From a checkpoint of a small image FSQ autoencoder.
Model: 6.24M parameters, encoder norm batchnorm, decoder norm groupnorm, decoder activation relu, decoder widths [48, 96, 144, 192].
Training: soap at rate 0.0034, 9300 steps, batches of 256.
Data: trained on telescope images of galaxies (Galaxy Zoo DECaLS), 44167 training examples, 53.9 epochs.
Rows from block 6 of the encoder, named by matrix and row number. Each number is 128 + 24 x the weight over its row's rms, rounded and kept within 0 to 255. All counts start at 0. After the name is the row's rms in percent of the matrix's.
# conv: 3x3 conv (encoder.blocks.6.conv.weight, 384x192x3x3), inputs 123-125, a 3x3 kernel for each
conv.86 109 [ 91 151 132 124  75 137 128 190 107 128 136 107 158 131 142 104 149 134 104 128 126 104 156 132  98 155 136]
conv.87 105 [115 100 146 143 102 122 112 161 125  71 106 114 151 154 159 131 145 178 142 149 101  81  78 116 121 138 149]
conv.88 095 [125 107 137 111  96 141 159 170 145 106 140  84  81 122 106 127 103 146 136 126 133 105 115 170 129 141 161]
conv.89 105 [106 101 136 143 125  97 154 128 142 191 174 178 140  99 117 112 112  83  78 114 108 157 124 144 111 137 108]
conv.90 088 [121 148  88 113 141 131 144 120 116 133 132 148 121 105  95 125 140 146 168 116 124 146 122 112 114 120 147]
conv.91 109 [112 140 124 198 143 128 136 126  96 123 149 150 123 114 111 109 146 120 127 117 140 134 109  98 113 149 123]
conv.92 101 [139 130 157 115 124 114 125 149 118  97 152 149 108 124  85 118 131 150 120 133 133 117 134 119 123 110 115]
conv.93 091 [135 152  97 137 149 155 121 106 104  88 124 117 112 129 115 133 149 135 125 180  91 114 189 125  96 157 106]
conv.94 084 [135 120 139 138 139 106 116 111 108 111 139 128 130  95 159 113  71 124 167 111 105 118 114 111 115 136 130]
conv.95 097 [151  94 138 131 157 175 131 106 133 125 153 123 104 169 113 170 127 143 157 109 126 132 114 122 146 111 156]
conv.96 104 [135 114 120 154 133 126 137 132 144 139  94 110 124 124 154 110 111 112 151 119 120 121 156 122 122 159 134]
conv.97 108 [ 98 103 142 160  64 101 166 208 140 133 123 136 181 180 148 108 112 146 128 144 114  98 114 109 114 111 126]
conv.98 102 [123 120 114 130  98 140 139 152 120  96  96 127 124 151 117 130 125 110  79  89 116 118  90 148 165 143 154]
conv.99 107 [129 114 103 115 123 166 134  78 115  81 108 104  94 135 110 136 113 138 105 161 113 135 188  95 104 126 124]
conv.100 106 [103 115 161 172 152 102 100 111  92  85 147 109 127 136 116 126 130  70 157 157 106 167  97 156 108  90 122]
conv.101 100 [120 116 172  79 166 151 112 116 123 123 124 122  85  89 134 156 118 135 141 141 124  88 183 130  93  79 126]
conv.102 109 [132 128 134 112 139 148  94 118 113 137 122 138 137 135 187 136  95 117 109 121 125 129 120 112 149 127 103]
conv.103 100 [146 109 104 113 113 114 140 159 164 121 110 146 132 111 135 129 132 137 138  79 138 110  99 162 119 104 118]
conv.104 101 [136 147 123 117 107  98 107 113 128  96 136 111  91 118 114 141 143 132 132 100 132 189 153 129 114  82 110]
conv.105 094 [106 132  97 144 127 152 125 144 134 144 155 101 143 113 165 126 127 141 134 115 105 172 154 146 128 143 135]
conv.106 100 [102 166 112 165 129 145 145 122 114 120 101 177 107 126 133 140 141 135 125 166 132  95 197 155  79 156 154]
conv.107 098 [141 138 120 100 153 163 122 162 131 123 138 144 108 176 126 125 102  91 119 120 139 158 143  80 145  87 115]
conv.108 095 [113 121 115 142 136 164 125 120  97 123 113  88 108 148  73 105 157 141 132 149  90 148 140  92 140 103 153]
conv.109 101 [109 133 146 157 118 105 163 140 133 152 143 146 130 154 152 106 141 137 123 139 118 147 147  87 140 114 112]
conv.110 093 [116 116 132 134 154 140 178 108 167 131 140 146 158 109 167  76  94  67  92 186 136 118 110 122 125 109 136]
conv.111 107 [114 127 120 111 133 112 112 134 128 164  94 125 110 111 110 117 124 144 118 117 104 120  96 181 130 125 143]
conv.112 106 [124 107 119 117 120 145 143 176 171 123 176 132  87  73  78 163 120 178 159 133 129 151 103 138 169 133 150]
conv.113 102 [130 102 126 118 105 109 147 160 150 120 116 132 156 117 149 160 148 133 145 100  98 146 104 108 140 135 119]
conv.114 096 [132 129 163 103 119 145 167 149 123 153 148  89 175 145 166  90 116 112 140 135 138 159 116 133 146 120 114]
conv.115 095 [130 154 145 175 146 150 125 144 152 168 154 151  90 112  99 126 117 113  67  82 129 122 139 152 147 110 143]
conv.116 094 [134 142 102  72 108 127 165 137 137 130 130 123 146 139 149  96 112 122 141 114 153 125  80 103 118 161 139]
conv.117 127 [120 174 110  93 135 134 125 148 134 114 118 123 161 114 159 104 104 106 124 111 133 159  96  96 109  95 109]
conv.118 092 [120  99 139 129 149 110 135 144 140  62 146 148  64 173 161 115 128 118 124 120 151 121 146 167 106 117  82]
conv.119 095 [132  70 136 146  99 117 145 159 196 122 152 142 160 158 139 160 156 145 113 123  99 177 153 158 142 106 137]
conv.120 101 [116  99 129 189 190 168 127 121 118 145 148 131 102 137  91 176 130 135 132 146 118 161 130 120 154 150 145]
conv.121 099 [127 145 151 154 139 146 117 149 103 107 173 104 114  78  66 144 162 120 176  99  93 141 131 163 116 151 149]
conv.122 110 [127 145 150 104 134 116 128 106 133 145 142 130 140 114 137 135 113 123 118  85 144 120 137 156 106 142 137]
conv.123 097 [153  96 123 134 145 132 155 114 117 107 127 107 157 118 114 154 103  86 167 127 114 114 100 138 139  91  87]
conv.124 098 [133 141  93 131 152  88 128 120 140 107  81 157 110 126 104 137 166 122 122 111 131 112 132  73 110 111 111]
conv.125 101 [135 126 149 113 129 133 120 178 135 141 129  90 101 109 143 124 148 139 106 140 117 114  94 116 120 145 138]
conv.126 096 [130  95  89 124 145 124 133 136 153 127 130 114 152 120 111 140 118 138 130 110 148 127 124 116 158 141  92]
conv.127 104 [157 130  74 112 172 147 120 116 150 147 113 123 113 118 121 117 130 124 108 129  94 153 101 150 144 119 146]
conv.128 099 [123 124 138 167 103  96 113 127 128 142 173 127 115 159 118  90 133  77 119 137 141 109  63  99 148 127 148]
conv.129 096 [140  95 116 123 138 120 152 129 161  90  99  88 194 213 201 126 135  70 136  87 129 166 181 150 109 141 122]
conv.130 092 [136 142 154 127 126 144 102 119  89 119 116 120 100 117  96 141 160 146 145 115 156 108 137 145 156 140 108]
conv.131 105 [123 144 140 179 118 134 104  96 121 146 129 117 115 135 128 129 131 125 119 122 126 153  97 226 132 150 158]
conv.132 104 [137 129 154 114 151 106 135  89 134 110 128 142 135 161 159 119 111 137  98 152 116 193 143 159 118  84 135]
conv.133 105 [145 138 152 124 149 135 146  84 127 129 128 106 117 105  91 128 130 155 124 118 137 127  91 118 125 148 126]
conv.134 088 [133 101 147 186 111 144 118  92 129 143 120 176 154  84 127 121 145 136 133 101 116 126 137 145 175 134 145]
conv.135 097 [103 113 135 188 179 152 133 153 124 186 196 146 111  84  62 140  95 142 139 133 138 128 152 118 157 167 150]
conv.136 100 [185 139 188 127 133 150 129 104  74 137  93 122  88 107  95 170 139 122 127 101 130 130 134 127 127 118  92]
conv.137 093 [108 146 125 123  96  97  78 121 129 100  72  86  93  71  94 132 146 138 189  46 124 133 121 154  49 137 129]
conv.138 101 [111 155 155 106 100 131 144 149 146 151 121 128 163 138 189  59  92 105 136 147 139 144 101 108  74  96 138]
conv.139 103 [144 125 133 100 140  96 141 114 124 138 124 111 115  92 130 133 119 125 125 122 110 161 168 116 144 157 116]
conv.140 095 [144 125 140 154 125 150 159 133 111 155 129 178 138 104 117 135 138 138 146 171 149 109 119 134 172  86 150]
conv.141 093 [153 145 122 108 140 152 154 133 117 125  91 143 110  96 162 147 146 138 107  82 132 119 144 102 129 166 112]
conv.142 081 [151 142 181 120 141 146 192 132 133 128 141 116 115 104 140 141 106 108 137  91 120 116 142 118 118 130 141]
conv.143 131 [151 134 117 111 156 139 144 135 159 111 118 111 145 149 164 121 120 138 112 119 111 135 157 119 117 101 119]
conv.144 113 [100 138 135  89 120 144 141 147 117  99 133 118 119 162 107 139 104 122 114 131 120 140 173  93 180 135 112]
conv.145 093 [130 151 172 129  97 114 146 188 105 124 140 116 135  78 118 111 157 112 134 150 112 105 111 113 113 120 165]
conv.146 095 [115 114 172 131  92 101 131 171 112 104 110 108 120  78 152 100 133 104 145 112 136 134 116 157 143 131 120]
conv.147 113 [124 104 139 110 131 118 154 168 116 101  99 126 121 102 147 144 145 151 140 124 150 120 119  94 133 146 157]
conv.148 091 [119 157 137 121 112 120  97 111  95  81  96 101  86 119  74 111 150 135 122 103 134 103 109 139 129 145 128]
conv.149 099 [100 129 160 109 119  92 133 156 145 124  81 125 176 170 179 113  70  99 112  98 155 114 128 154 128  99 129]
conv.150 091 [123 139 138 118  91 135 119 128 157 105 104 128 140 160 161 135 111 124 127 122 107 112 146 127 148 138 164]
conv.151 098 [120 138 124 162 100  95 128 123 105  94 135 122 125 135 145  99 136 119 150 101 128 120 116  77 110 123 146]
conv.152 123 [131 122 113 158 140 129  91 111 103  98 125 147 120 158  99 124 109 109 149 123 134 147 144 116 134 123 110]
conv.153 093 [113 111 122 140 152 114 149 131 154 135 176 168 100 137 148 121 102 144 131 103 124 117 109 179 146 168 137]
conv.154 103 [127 150 123 110 132 100 152 105 135 132 160 121 139 128 134 120  78 154 107 135 128 111  68 113 155 123 149]
conv.155 096 [102 152 127 130 146 157 147 112 117 192 193 201 130 149  94 115 122 108  95 131 135 137 143 105 146 183 120]
conv.156 091 [118 115 120 116  71 121 138 198 170 168 157 146 181 125 168 104 124 109 118 108 135 141 160 148 162 139  94]
conv.157 087 [127 131 116 128 124 143 115 121 131 125 132 114 152 153 155 169 123 133 140 127 133 143  82 139 122 171 118]
conv.158 090 [165 158 111 148 101 119 133  81  99 124 131  75 160 124 142 137 105 122 127 132 112 109 133 116 129 170 121]
conv.159 106 [108 110 124 114 148 130 129 178 120 124 126 117 110 127 159 128 166 128 124 144 107 123 135 147 124 119 119]
conv.160 105 [140 113 140 129 159 132 141 122 158 151 116 121 145 176 148 138 140 131 126  96 131 129  91 144 149 127 138]
conv.161 103 [133 112 145 115 156 174 120 126 130 131 113 173 121 133 125 140 111 141 108 163 115 123 114 111 152 150 102]
conv.162 087 [137 125 127 134  96 136 152 171 145 153 118 133 123 119 137 103 157 101 162  92 108 103 114 111 167 167 124]
conv.163 112 [150 144 134 131 124 118 109 142 122 145 173 125 138 115 113 111 138 117 118 125 100 130 139 129  84 140 119]
conv.164 090 [ 98 128 135 138 100 179 165 126 169 109 154 140 124 106 150 110  88 116 102 121  93 144 137 113 142 140 127]
conv.165 098 [129 153 130 150 144 106 110 111 102 121 123 120 117 101 103 150 143 154 131 141 113 124 143 141 119 116 123]
conv.166 090 [107 113 157 161  81 149 131 125 141 151 128 155  84  65 119 171 164 157 118 147 115 168 136  68 133 128 113]
conv.167 166 [113 110 118 127 146 115 147 167 166 129  98 131 136 193 136 132 109 144 120 127 122 133 110 125 133 125 136]
conv.168 100 [130 110 147 101 142  94 131 129 111 140 152 123 136 128 143 111 120 120 141 142 134 125 144  97 120 115 138]
conv.169 100 [124 136 139 110  94 119 133 177  97 116 112  94 117 104 149 114 166 137 121 127 121 148 102 141 120  99 127]
conv.170 090 [ 94 129 134 147 152  86 108 133 167 141 146  98 139 210 141  86 121 107 134 132 106 148 148 122 126 121 102]
conv.171 099 [ 81 123 134 167 126 119 158 129 125 110 181 134 147 150 121 113 156 102 111 106 146 108 100 122  96 142 111]
conv.172 103 [138 191  93 150 119 123 120 159 117 157 131 118 123 134 128 131 121 127 132 133 145 119 108 120  99 135  92]
conv.173 094 [130 105 114 128 138 115 103  90 100 101 119 117 101  92  98 127 127 132 138 155 122 123 101 130 129 122 133]
conv.174 100 [118 103 123 148 127 130 162 154 156 117 145  94 137 116 130 116 143 110 168 154 135 122 136 115  94 115 128]
conv.175 134 [134 103 127 133 171 147 129 146 137 113 104 132 159 150 158 140 137 123 143 133 130 110 125 127 125 140 131]
conv.176 093 [ 63 113 117 146 137 150 100 167 190 145 131 132 140 159 148 132 125 147 132  95  81 104 105  96 116 146 185]
conv.177 101 [156 143 144 149 128 112 138 107 125 133 105  77 113 113 139 125 133 127 146 151 110 154 146 123 119 124 131]
conv.178 102 [133  96 137 142 184 150 109 123 120 110 122 123 152 142 107 126 172 134 129 167 110 140 159 150 132 120 125]
conv.179 099 [105 128 119  85 144 117 125 138 146 111 126 115 116 158 163 118 126 128 112 134  94 137  99 142 114 128 138]
conv.180 089 [174 125 114  86 114 120 153 130 114 100 110 124  87 135 104 122 162 164 120 145 133 116 107 157 195 114 168]
conv.181 103 [104 114  96 151 132 125 148 138 113 109 124 150 128 164 120 162 138 122 153 139 133 134 115 100  86 125 154]
conv.182 096 [120 133 122 108 148 125 144 139 131 116 118 145  99 111 151 137 160 126 135 119 114 111  97 156 119 102 147]
conv.183 095 [123 122 125 147 111 130 103 128 105 144 118 156 108  68  54 136 103 120 116 152 108 138 128 141 154  94 157]
conv.184 094 [147 158 119 129 140 128  98 116 151 104 138 105 157 159 138 166 155 131 136 107 120 156 154 195 166 156  98]
conv.185 100 [141 143 155 143 164 157 122 109 134 186 131 170 133 118  84 122 129 131 137  91 164 121 122 121 128 139 141]
conv.186 103 [ 96 127 161 122 135 121 152 135 156 125 147 122 155  86 168 132 142 173 118 127 141 128 145 185 138 112 174]
conv.187 099 [130 152 154 145 133 132 176  71 100 133 107 130 113 135 150 118 120 129 148 103 126 165 115 158 111 103 154]
conv.188 102 [145 149 117 117 100 122 125 107 158 139 135 126 132 168 128 125 132 136 139 122 111 116  81 124 155 143 109]
conv.189 095 [122 128 132 147 116 112 121 125 108  68 121 124 160 117 125 129 147 138 117 111  94 102 132 151 118  89 166]
conv.190 096 [120 109 159 105 151 124 186 133 163 145 156 123 160 159 121 144 135 134 134 105 160  75 123 142 152 136 144]
conv.191 094 [136  90  93 142 134 117 124 150 123 108 110 104 142 133 143 147 161 132 124 122 170 117 157 128 134  76  76]
conv.192 097 [138 133 133 122 147 136  92 108 133 136 146 118 151 139 115 101 145 108 141 151  84 112 153 133 125 157 137]
conv.193 102 [125 139 133 121 133 159 122 120 126 144 119 137 135 136 117 108 139 170 129 155 136 111  90 146 124 158 136]
conv.194 104 [104 133 146 146 130 118 151 136 110 113 159 118 133  89 131 126 118 120 143 120 110 111 164 100 155 143 117]
conv.195 105 [136 114 133 134 147 127 140 112 151 104 148 115 108 176 101 164 147 101 110  94 150 173 100 105 131  91  94]
conv.196 096 [138 128 119 146 120 130 116 116 126 134 126 134 135  87 152 115 123 137 136 117 122 148 142 137 144 164 121]
conv.197 101 [107 141 126  78 107 138 145 121 147 131 155 130 144 150 139  63 119  98 131  84 140 110 121 107 123 147 134]
conv.198 101 [113 121 114 155  90 123 124 186 113 125 114 117 133 130 116 119 139 115 151 158 123 128 133 103 132 133 134]
conv.199 095 [130 141  83  94 154 149 150 112 136 144 145 134 129 156 121  91 102 122 160 146 130 121 111 154  87 119 137]
conv.200 096 [152  79 139 137 143  92 118 144 153 107 116 134 145 117 161 129 141 116 165  87 113 109 119 140 124 158 163]
conv.201 102 [154  98 119 103 115 124 124 152 146 107 127 118 124 148 141 121 123 101 114 146 116 126 120 132 123 147 147]
conv.202 083 [154 138 100 140 118 121  76  92 140 119 118  90 146  34 136 127  97 145 143 151 138 131  91 143 118  92  97]
conv.203 088 [141 139 119 106 133 112 142  88 148 131 186 155 130 180 127  52 111  89 134 126 111 114 154 107 119 110 129]
conv.204 106 [121 158 114 145 130 156 107 137  98 117 142  88 121 110 115 119 123 133 134 137 142 146 139 130 109 148  90]
conv.205 111 [139  95  87 132 130 105 119 142 158  99 139 124 177 203 138 151  70 157 125 131 112 133 136 102 136  96 180]
conv.206 093 [153 111 170 138 119 136 120 125  92 124 133 137  99  99 130 151 159 148 116 108 130 137 126 155 174 122 134]
conv.207 104 [124  89 142 153 125 130 153 142  90 103 143 133 123  93  97 127 137 120 102 141 129 111 115 129 122 135 141]
conv.208 100 [110 114 129 149 119 121 111 129 114 138 163 100 129 107 145 132 120 165 115 121 149 135 142 148 143 167 112]
conv.209 096 [109 135 104 126 170 167 176 123  99 165 103  79 127 163 113 125 174 101 121 145 109 107 147 133 100 149 135]
conv.210 096 [119 125 140 138 158 143 129  96 101 123 144 135 141 138  80 144 130 120 104 122 116 158 122 128 127  99 135]
conv.211 107 [108 146 166 133 120 119 139 148 155 127 163 116 127 113 134 120 116 128  96 127 116 159 161  98 109 141 139]
conv.212 110 [144  97 127 114 137 133 139 169 116 157 128 153 152 138 130 102 125 151 117 111 142 135 133 114 112 148 151]
conv.213 103 [117 118  86 155 168 159 149 121 164 130 123  85 131 160 127 119 122 116 139 106 127 126 108 163 136 131 123]
conv.214 094 [120  79 124 103 126 156 134 175  87  90 107 120 125 141 167 152 138 132 108 119 139 127 121 121 150 165 119]
conv.215 089 [112 107 151 107 115 110 176 142 118  98 118 136 148  86 109 146 137 140  91 138 121 129 133 129 113 151 148]
conv.216 093 [117 106 139  86 164 152 151 114  88 130  91 160 142 144 136 119 105 119 128 122  98 118 106 176 144  73 140]
conv.217 091 [120 139 129 148  87 131 140 170 157 160 164 176 136 173 136  93 109 108 112 166 109 128 100 107 116 149  98]
conv.218 096 [133 117 152 130 124 138  99  77  91 152 139 128 100  73  87 121 114 124 137 126 107 105 109 122 123 103 126]
conv.219 093 [ 94 107 116 144 116 137 100 112 172 112 116 102 131 125 115 122 128 143 131 132 119 121 146 139 151 147 126]
conv.220 086 [150 114 123 170 162 112 128 118 136 151 139 123 120 113 124 108 107 112 125 122 120 121 136 128 155 117 129]
conv.221 096 [105  98 148 132 184 187 120 105  46 176 167 142 150 124  81 118 113 182 124 116 157 168 170 143 129 123 139]
conv.222 099 [157 117 171  87 109 105 140 166 131 180 100 142 173 162 133 115 122 119 117 126 132  63 123  93 151 119 130]
conv.223 095 [106 126 140 128 150 111 130 141 132 106 131 112 132 129 126 109 153 156 119 147 110 126 118 153  84  93 112]
conv.224 093 [138 134  91 103 133 114 137 178 179 117 117 101 148 151 112 109 104 120 113 111 134 142 116 167 148 119 141]
conv.225 096 [102 127 138 162 115 118 146 115 133 150 126 128 139 105 129 100 119 143 140  92 152 123 117 153 118  86 163]
conv.226 099 [126 146 161 100 147 143 139 127  90 154 148 127 112 120 154 126 137 103 160 154 120 156 154 156 165  92 145]
conv.227 094 [140 190  97 107  99  99 120 164 161 158 122 159 152 130 140 165 127 134 131 143 148 148 110 102 143 123 141]
conv.228 095 [152 124 110 108 152 149  90 121 126 111  96 107 112 135 115 127 110 123 161 118 163 124 128 190 131  90 144]
conv.229 084 [137 152 126 153 156  96 127 137 165 130 122  88 135 175 117 124 102 155 102 114 151 142 103 118 140 129 114]
conv.230 097 [132 150 116 136 149 132  90 142 119  99 178 156 114 139  99 155 154 146 120 135 123 110  98 139 150 137 102]
conv.231 099 [ 90 177 139  86 114 126 146 117 115 113 117 124 106 134 174 175 122 163 137 148 160 123 145 177  97 111 116]
conv.232 100 [163 108 137 152 118 152 126 119 141 132  97 133 120 144 120 143 110 141 143 124  84 124 122 157  98 106  82]
conv.233 089 [156 122 134 111  82  96 145  99 142 136 142  94  82  92  72 165 152 137 124 123 116 134 160 151 150 120 104]
conv.234 101 [129 143 153 130 136 155 152 113 169 119 170 113 107 119 129 157 134 114 111  58 181 145  72 188 127 123  82]
conv.235 090 [ 92  94 104 114 150 146 103 151 120 142 164 149 142 169  94 100 130  93 123 190 113 154 144 115 142 146 124]
conv.236 120 [138 116 133 124 130  78 134  94 138 144 144 141 123 122 119 199 150 139 134 108 147 133 118 142 131 117 117]
conv.237 094 [119 160 125 179 168 104 113 125 127 187 167 131 139 180  90 106 135 122 153 126 139 148 109 110 155 161 136]
conv.238 088 [141 151 156  92 146 103 108  74  77 138 111 120 118  85 126 181 126 130 123 151 118 115 114 134 155 131 159]
conv.239 091 [160 116 143 141 141 106 102 111  99 148 104 152  69 118 120 166 144 147 102 133 121 151 102 148 159 142 105]
conv.240 112 [124  99 136 130 109 143 143 165 123 132 137 124 148 110 163 128 121 110 137 111 139 111  91 102 154 131 143]
conv.241 097 [154 132 111 138 218 153 119 119 122 147 133 125  88  94  88 115 138 161 140 151 121 135 124 142 159 118 169]
conv.242 105 [148 130 110 100 124  96 146 127 142  98 137 150  73 173 168 137 132 101 131 154 154  72 203 127 141 125 120]
conv.243 092 [129 114 126 145 108 118 108 126 127 147  97  73  97 126  92 165 120 138 163 120 106 139 106 142 128 103 134]
conv.244 093 [180 161 152 114 136 115 127 124 100 166 133 125 110 121  73 136 110 139 101 155 121 160 124  80 166  90 123]
conv.245 102 [151 139  95 133 134 128 110 117 124 108 141 117 140 103 134 167 128 159 126 165 110 136 141 114 107 150 113]
conv.246 094 [118 139 138 119 132 135 169 137 177 121 122  98 110  90 171 107 158  94 128 135 108 126 192 111 131 106 100]
conv.247 094 [120 140 155 143 141 171  82  86 102 113 145 150 119 104 128 154 144 124 132  80 102 134 134 137 101 117 134]
conv.248 098 [125 135 149 128 152 120 115 135  87 113 129 111  82  85 116 133 134 130 133 127 131 141 125 131 135 125 168]
conv.249 094 [123 125  94 106 205 176 136 139 145 172 148 141 118 122 109 154 106 120 104 131 108 119 192 187 143 170 131]
conv.250 092 [132 142 130 153  72 131 110 203 167 137 104 167 103 124 160 125 154 135 130 112 100 132 144 134 141 129 156]
conv.251 107 [123 146 120 135 124 128 108 107 122 115 125 135  93  58 152 147 150 109 112 141  82 111 147 144  99 149 116]
conv.252 100 [103  95 115 125 116 113  77  85 118 100 131 131 165 129 119 127 120 131 100 138 124 135  98 132 136 151 168]
conv.253 132 [118 109 145 126 130 125 125 155 135 124 146 144 133 171 134 127 115 107 122 132 129 147  89 135 122 147 120]
conv.254 102 [120 128 157 168 123  93 124 133 111 161 150 146 155 106 149 103 139 114 110 138 110 162 129 116 114 165 134]
conv.255 091 [121 108 140 158 167 136 116 101  81 164 143 154  72 118  46 172 134 149 126 130 136 151 136 108 133 118  95]
conv.256 094 [138 113 104 129 109 114 130 119  91 132 100  76 145 125 124 125 132 101 149  87 133 111  72 166 121 123 118]
conv.257 107 [137 129 121 121 130 142 127 119 148 100 127 146 128 117 177 140 111 155 132 122 120 139 135 115 161 143 135]
conv.258 090 [158 153 131 158 119 143 179 180 158 101  91 123 188 194 191  93  81  66 121 115 104 170 114 151 150  60 119]
conv.259 100 [139 113 114 137 103 133 137 150  87 104 109 118 128 130 155 120 148 132 140 146 118 104 166 101 168 142 110]
conv.260 101 [114  88 136 114 141 132 149 154 138 147 144 100 172 161  94 151 145 132 114 126 113 138 102 135 145 126 163]
conv.261 107 [183 156 129 154 137 135 137 105 131 130 134 120 122 113 134  91 130 133 125 103 116 120  89 137 120 138  98]
conv.262 096 [126 124 134 151 126  99 102 128 120 102  92 103 114 134 141 119 132 112 133 135  77 142 114 147 132 131 103]
conv.263 097 [132 141 132 154 131 184 121 122  83 148 114 170  48  76  70 188 141 118 120  83 153 134 106 142 167 124 145]
conv.264 091 [102 147 114 135 133 124 129 142 140 107  82 131 100  86 110 106 170 130 147  98 164 153 111 129 130 142 125]
conv.265 093 [126 111 155 135 113 128 142 172 112 122  94 108 107 155 102 133 159 111 148 129 154 105 126 153 119 114 147]
conv.266 106 [112 110 118 126  76 127 157 174 149 173 131 151 166  80 167 121 138 139 122 105 104 126 209 112 143 149 151]
conv.267 100 [110 134 110 132 159 112  93 164 141 108 142 119 139 115 135 137 143 136 117 119 115 132 135 120 164 155 167]
conv.268 108 [130  84 113 130 156 120 137 123  97 112 149 125 134 139 114  79 128 127 134 132 154 122 129 128 137  70 142]
conv.269 097 [142 150 132 118 105 126 114  94 120 166 115 136 147 108 146 125 105 143 113 115 127 131  99 140 130  96 163]
conv.270 104 [175  98 140 133 121 113 129 144 109 110 131  90  98  79 130 122 142 169 120 156 128 122 141 105 132 116 102]
conv.271 112 [151 162 108 109 102 138 126 194 124 134 115 147 125 132 136 133 123 106 131 100 133 119 154 130 137 172 115]
conv.272 093 [109 168 121 146  99 118 127 125 124 127 129 128 101 116 103 139 128 172 126  81 130 118 131 122 118 124 122]
conv.273 097 [124 106 140 127 181 140 139  69 112 146 126 164 125 119  96  89 109 129 139 108 119 147 121 100 165  91  98]
conv.274 106 [129 145 168 106 151 133 101  93 110 112 115 139 117 141 136 129  77 124 116 191 125 121 103 125  81 120 108]
conv.275 104 [163 147 112 178 120 120 131  99 152 130 155 120 148 143 112  97 101 127 130 109 132 117 140 107  98 114 125]
conv.276 098 [158  94 141 112 180  88 159 105 154 146 158 174 125 148  97  67 130 121  99 126  92 158 150 101 140 115 134]
conv.277 111 [131 142 115 104 175 118 120  75  79 125 123 136 117 154 106 136 151 118 142 134 149 131 109 118 111 125 113]
conv.278 098 [126 151 139 131  99 146 114 109  95 141 133 116 137 112 141 147 157 147 148  94 149 137 114 111 118 128 128]
conv.279 109 [176 138  95 154  93 140 122 165 148 100 124 130 125 103 139 164 153 137 134 169 107 105 142 117 123 111 142]
conv.280 101 [146 149  98 137 126 120 122  93 115 130 109 159 134 107 121 147 121 103 103 128  97 109 152 140 112 144 167]
conv.281 109 [119 146 150 178 161 158  78  99 108 167 159 184  76  88 102 159 127 146 114 134 138 105 123 123 115 132 110]
conv.282 102 [173 133 171 135 117  99 128 122 118 104  93 111 143 129 161 163 139 165 111 125 119 131 138 124 127 129 145]
conv.283 096 [140 101 133 111 120  99  76 114 120 120 129 122 124 151 130 155 120 112 152 175 155  89 119 152 130 126  95]
conv.284 101 [110 108 112 151 140 111  96  86 131 135 157 128 160 182 132 108  90  98 149 133 123 123 109 110  89  95 148]
conv.285 096 [123 144 109  96 162 110 125  80 113 131 102 153 106  92  78 112 142 132 126 120 131 133 142 122 129 108 145]
conv.286 094 [142 115 135 164 128 108 142 159 127 110 141 124 114 138 125 140 129 117 131 122 159 162 131 144  97  96 112]
conv.287 092 [163 145 128  90 118 108 160 163 141 173 136 140 155  92 126  87 105  92 147 134  98 104 123 129 128 142 121]
conv.288 104 [121 133 138 160 119 127 119  96 105  81 119 110 100 134 127 106 125 116 108 102 120 159  84 182 123 150 162]
conv.289 105 [137 111 163 172 151 124 124 148 127 163 135 111 144 135 112 186 144 169 146 138 155 150 113 145 145  64 118]
conv.290 094 [118 136 118 134 112 137 155 112 112 108 153 150 116 136 117 140 141 113 120 136 174 137  77 129 132 106 145]
conv.291 092 [136 134 114 144 137 131 138 123 109 155 154 136 113 144 114 137 111 161 139 109 111 171 173  76 148 158  79]
conv.292 098 [ 97 135 111 126 126 107 120 140 127  74 117 108 116 124  91 105 117 168 130 164 109 120 125 130 116 123 126]
conv.293 099 [107 130 166 114 119 117  97 132 147  94 136  92 108 139 120 113 132 103  97 182 132 125 158 105  98 156  98]
conv.294 102 [138 148 117 121 144 111 109 104 124 148 169 123 141 189 119 128 130 117 111 148 111 101 137 121 121 114 152]
conv.295 096 [132 140 102 138 135 134 124 112 131 142 129 126 113 143 144 114 157 128 161 121 153 126  87 157 145  99  79]
conv.296 093 [119 111 126 168  93 132 116 110 174 170 156 101 122  91 116 109 148 162 133 103 148 130 121 134 133 121 139]
conv.297 098 [153 144 123 145 180 143 127  85  96 169 153 112 126 126  87 136 177 148 150 139 132 110 173 118  96 101 159]
conv.298 105 [160 151 157 129 172 131 112 105 122 129 143 152 135 135 116 185 132 132 127 105 165 114 120 113 123 136  82]
conv.299 103 [126 154 105 131 136  98 136 143 155 144 113 137 164 135 159 161 150 125 105 128 186 163 132 157 129 128 108]
conv.300 100 [128  91 143 101 118 130 143 126 145 113 158 120 104 172 116 145 167 133 113 122 145 140 117 153 104 119 125]
conv.301 087 [104 119 123 152 137  92  95 138 128 122 136 106 155 140 111 173 118 123 140 119 123 132 140 159 123 142 132]
conv.302 092 [136 190 147 130 115  98  85  93  96 134 131 100 144 120 149 140 161 182 171 112 151 120 107 137 137 111 159]
conv.303 101 [103 131  94 129 139 140 120 133 131 114 103 129 122 155 156 112 139 138 142 137 122 102 123 104 114 141 117]
conv.304 126 [127 142 109 206 115 130 115 167 128 139 170 151 150 174 136 117 156 129 145 160 130 113 125 133 105 127 112]
conv.305 094 [116 122 147 153 167 170 118  90 130  95 139 118  94 111 111 147 107 135 115 138 120  93 124 102 150 181  88]
conv.306 102 [148 125 152  95 124 132 118 135 119 102 166  85 117 118 145 153 168 164  88 135 118 116 147 151 127 153 166]
conv.307 100 [132 116 112 125 215 128 105 122 100 122 143  88 106 162 125 142 122 133 134  99 106 112 132 169 126 131 133]
conv.308 102 [137 153 160 142 113 156 109 154 109 155 142 146 123 137 144 119 158 131 141 111 149 129 119 130 132 121 132]
conv.309 100 [109 133 128 145 133 156 115 146 115 150 112 147  94  89 101 134 156  97 126  90 153 122 121 113 131 122 132]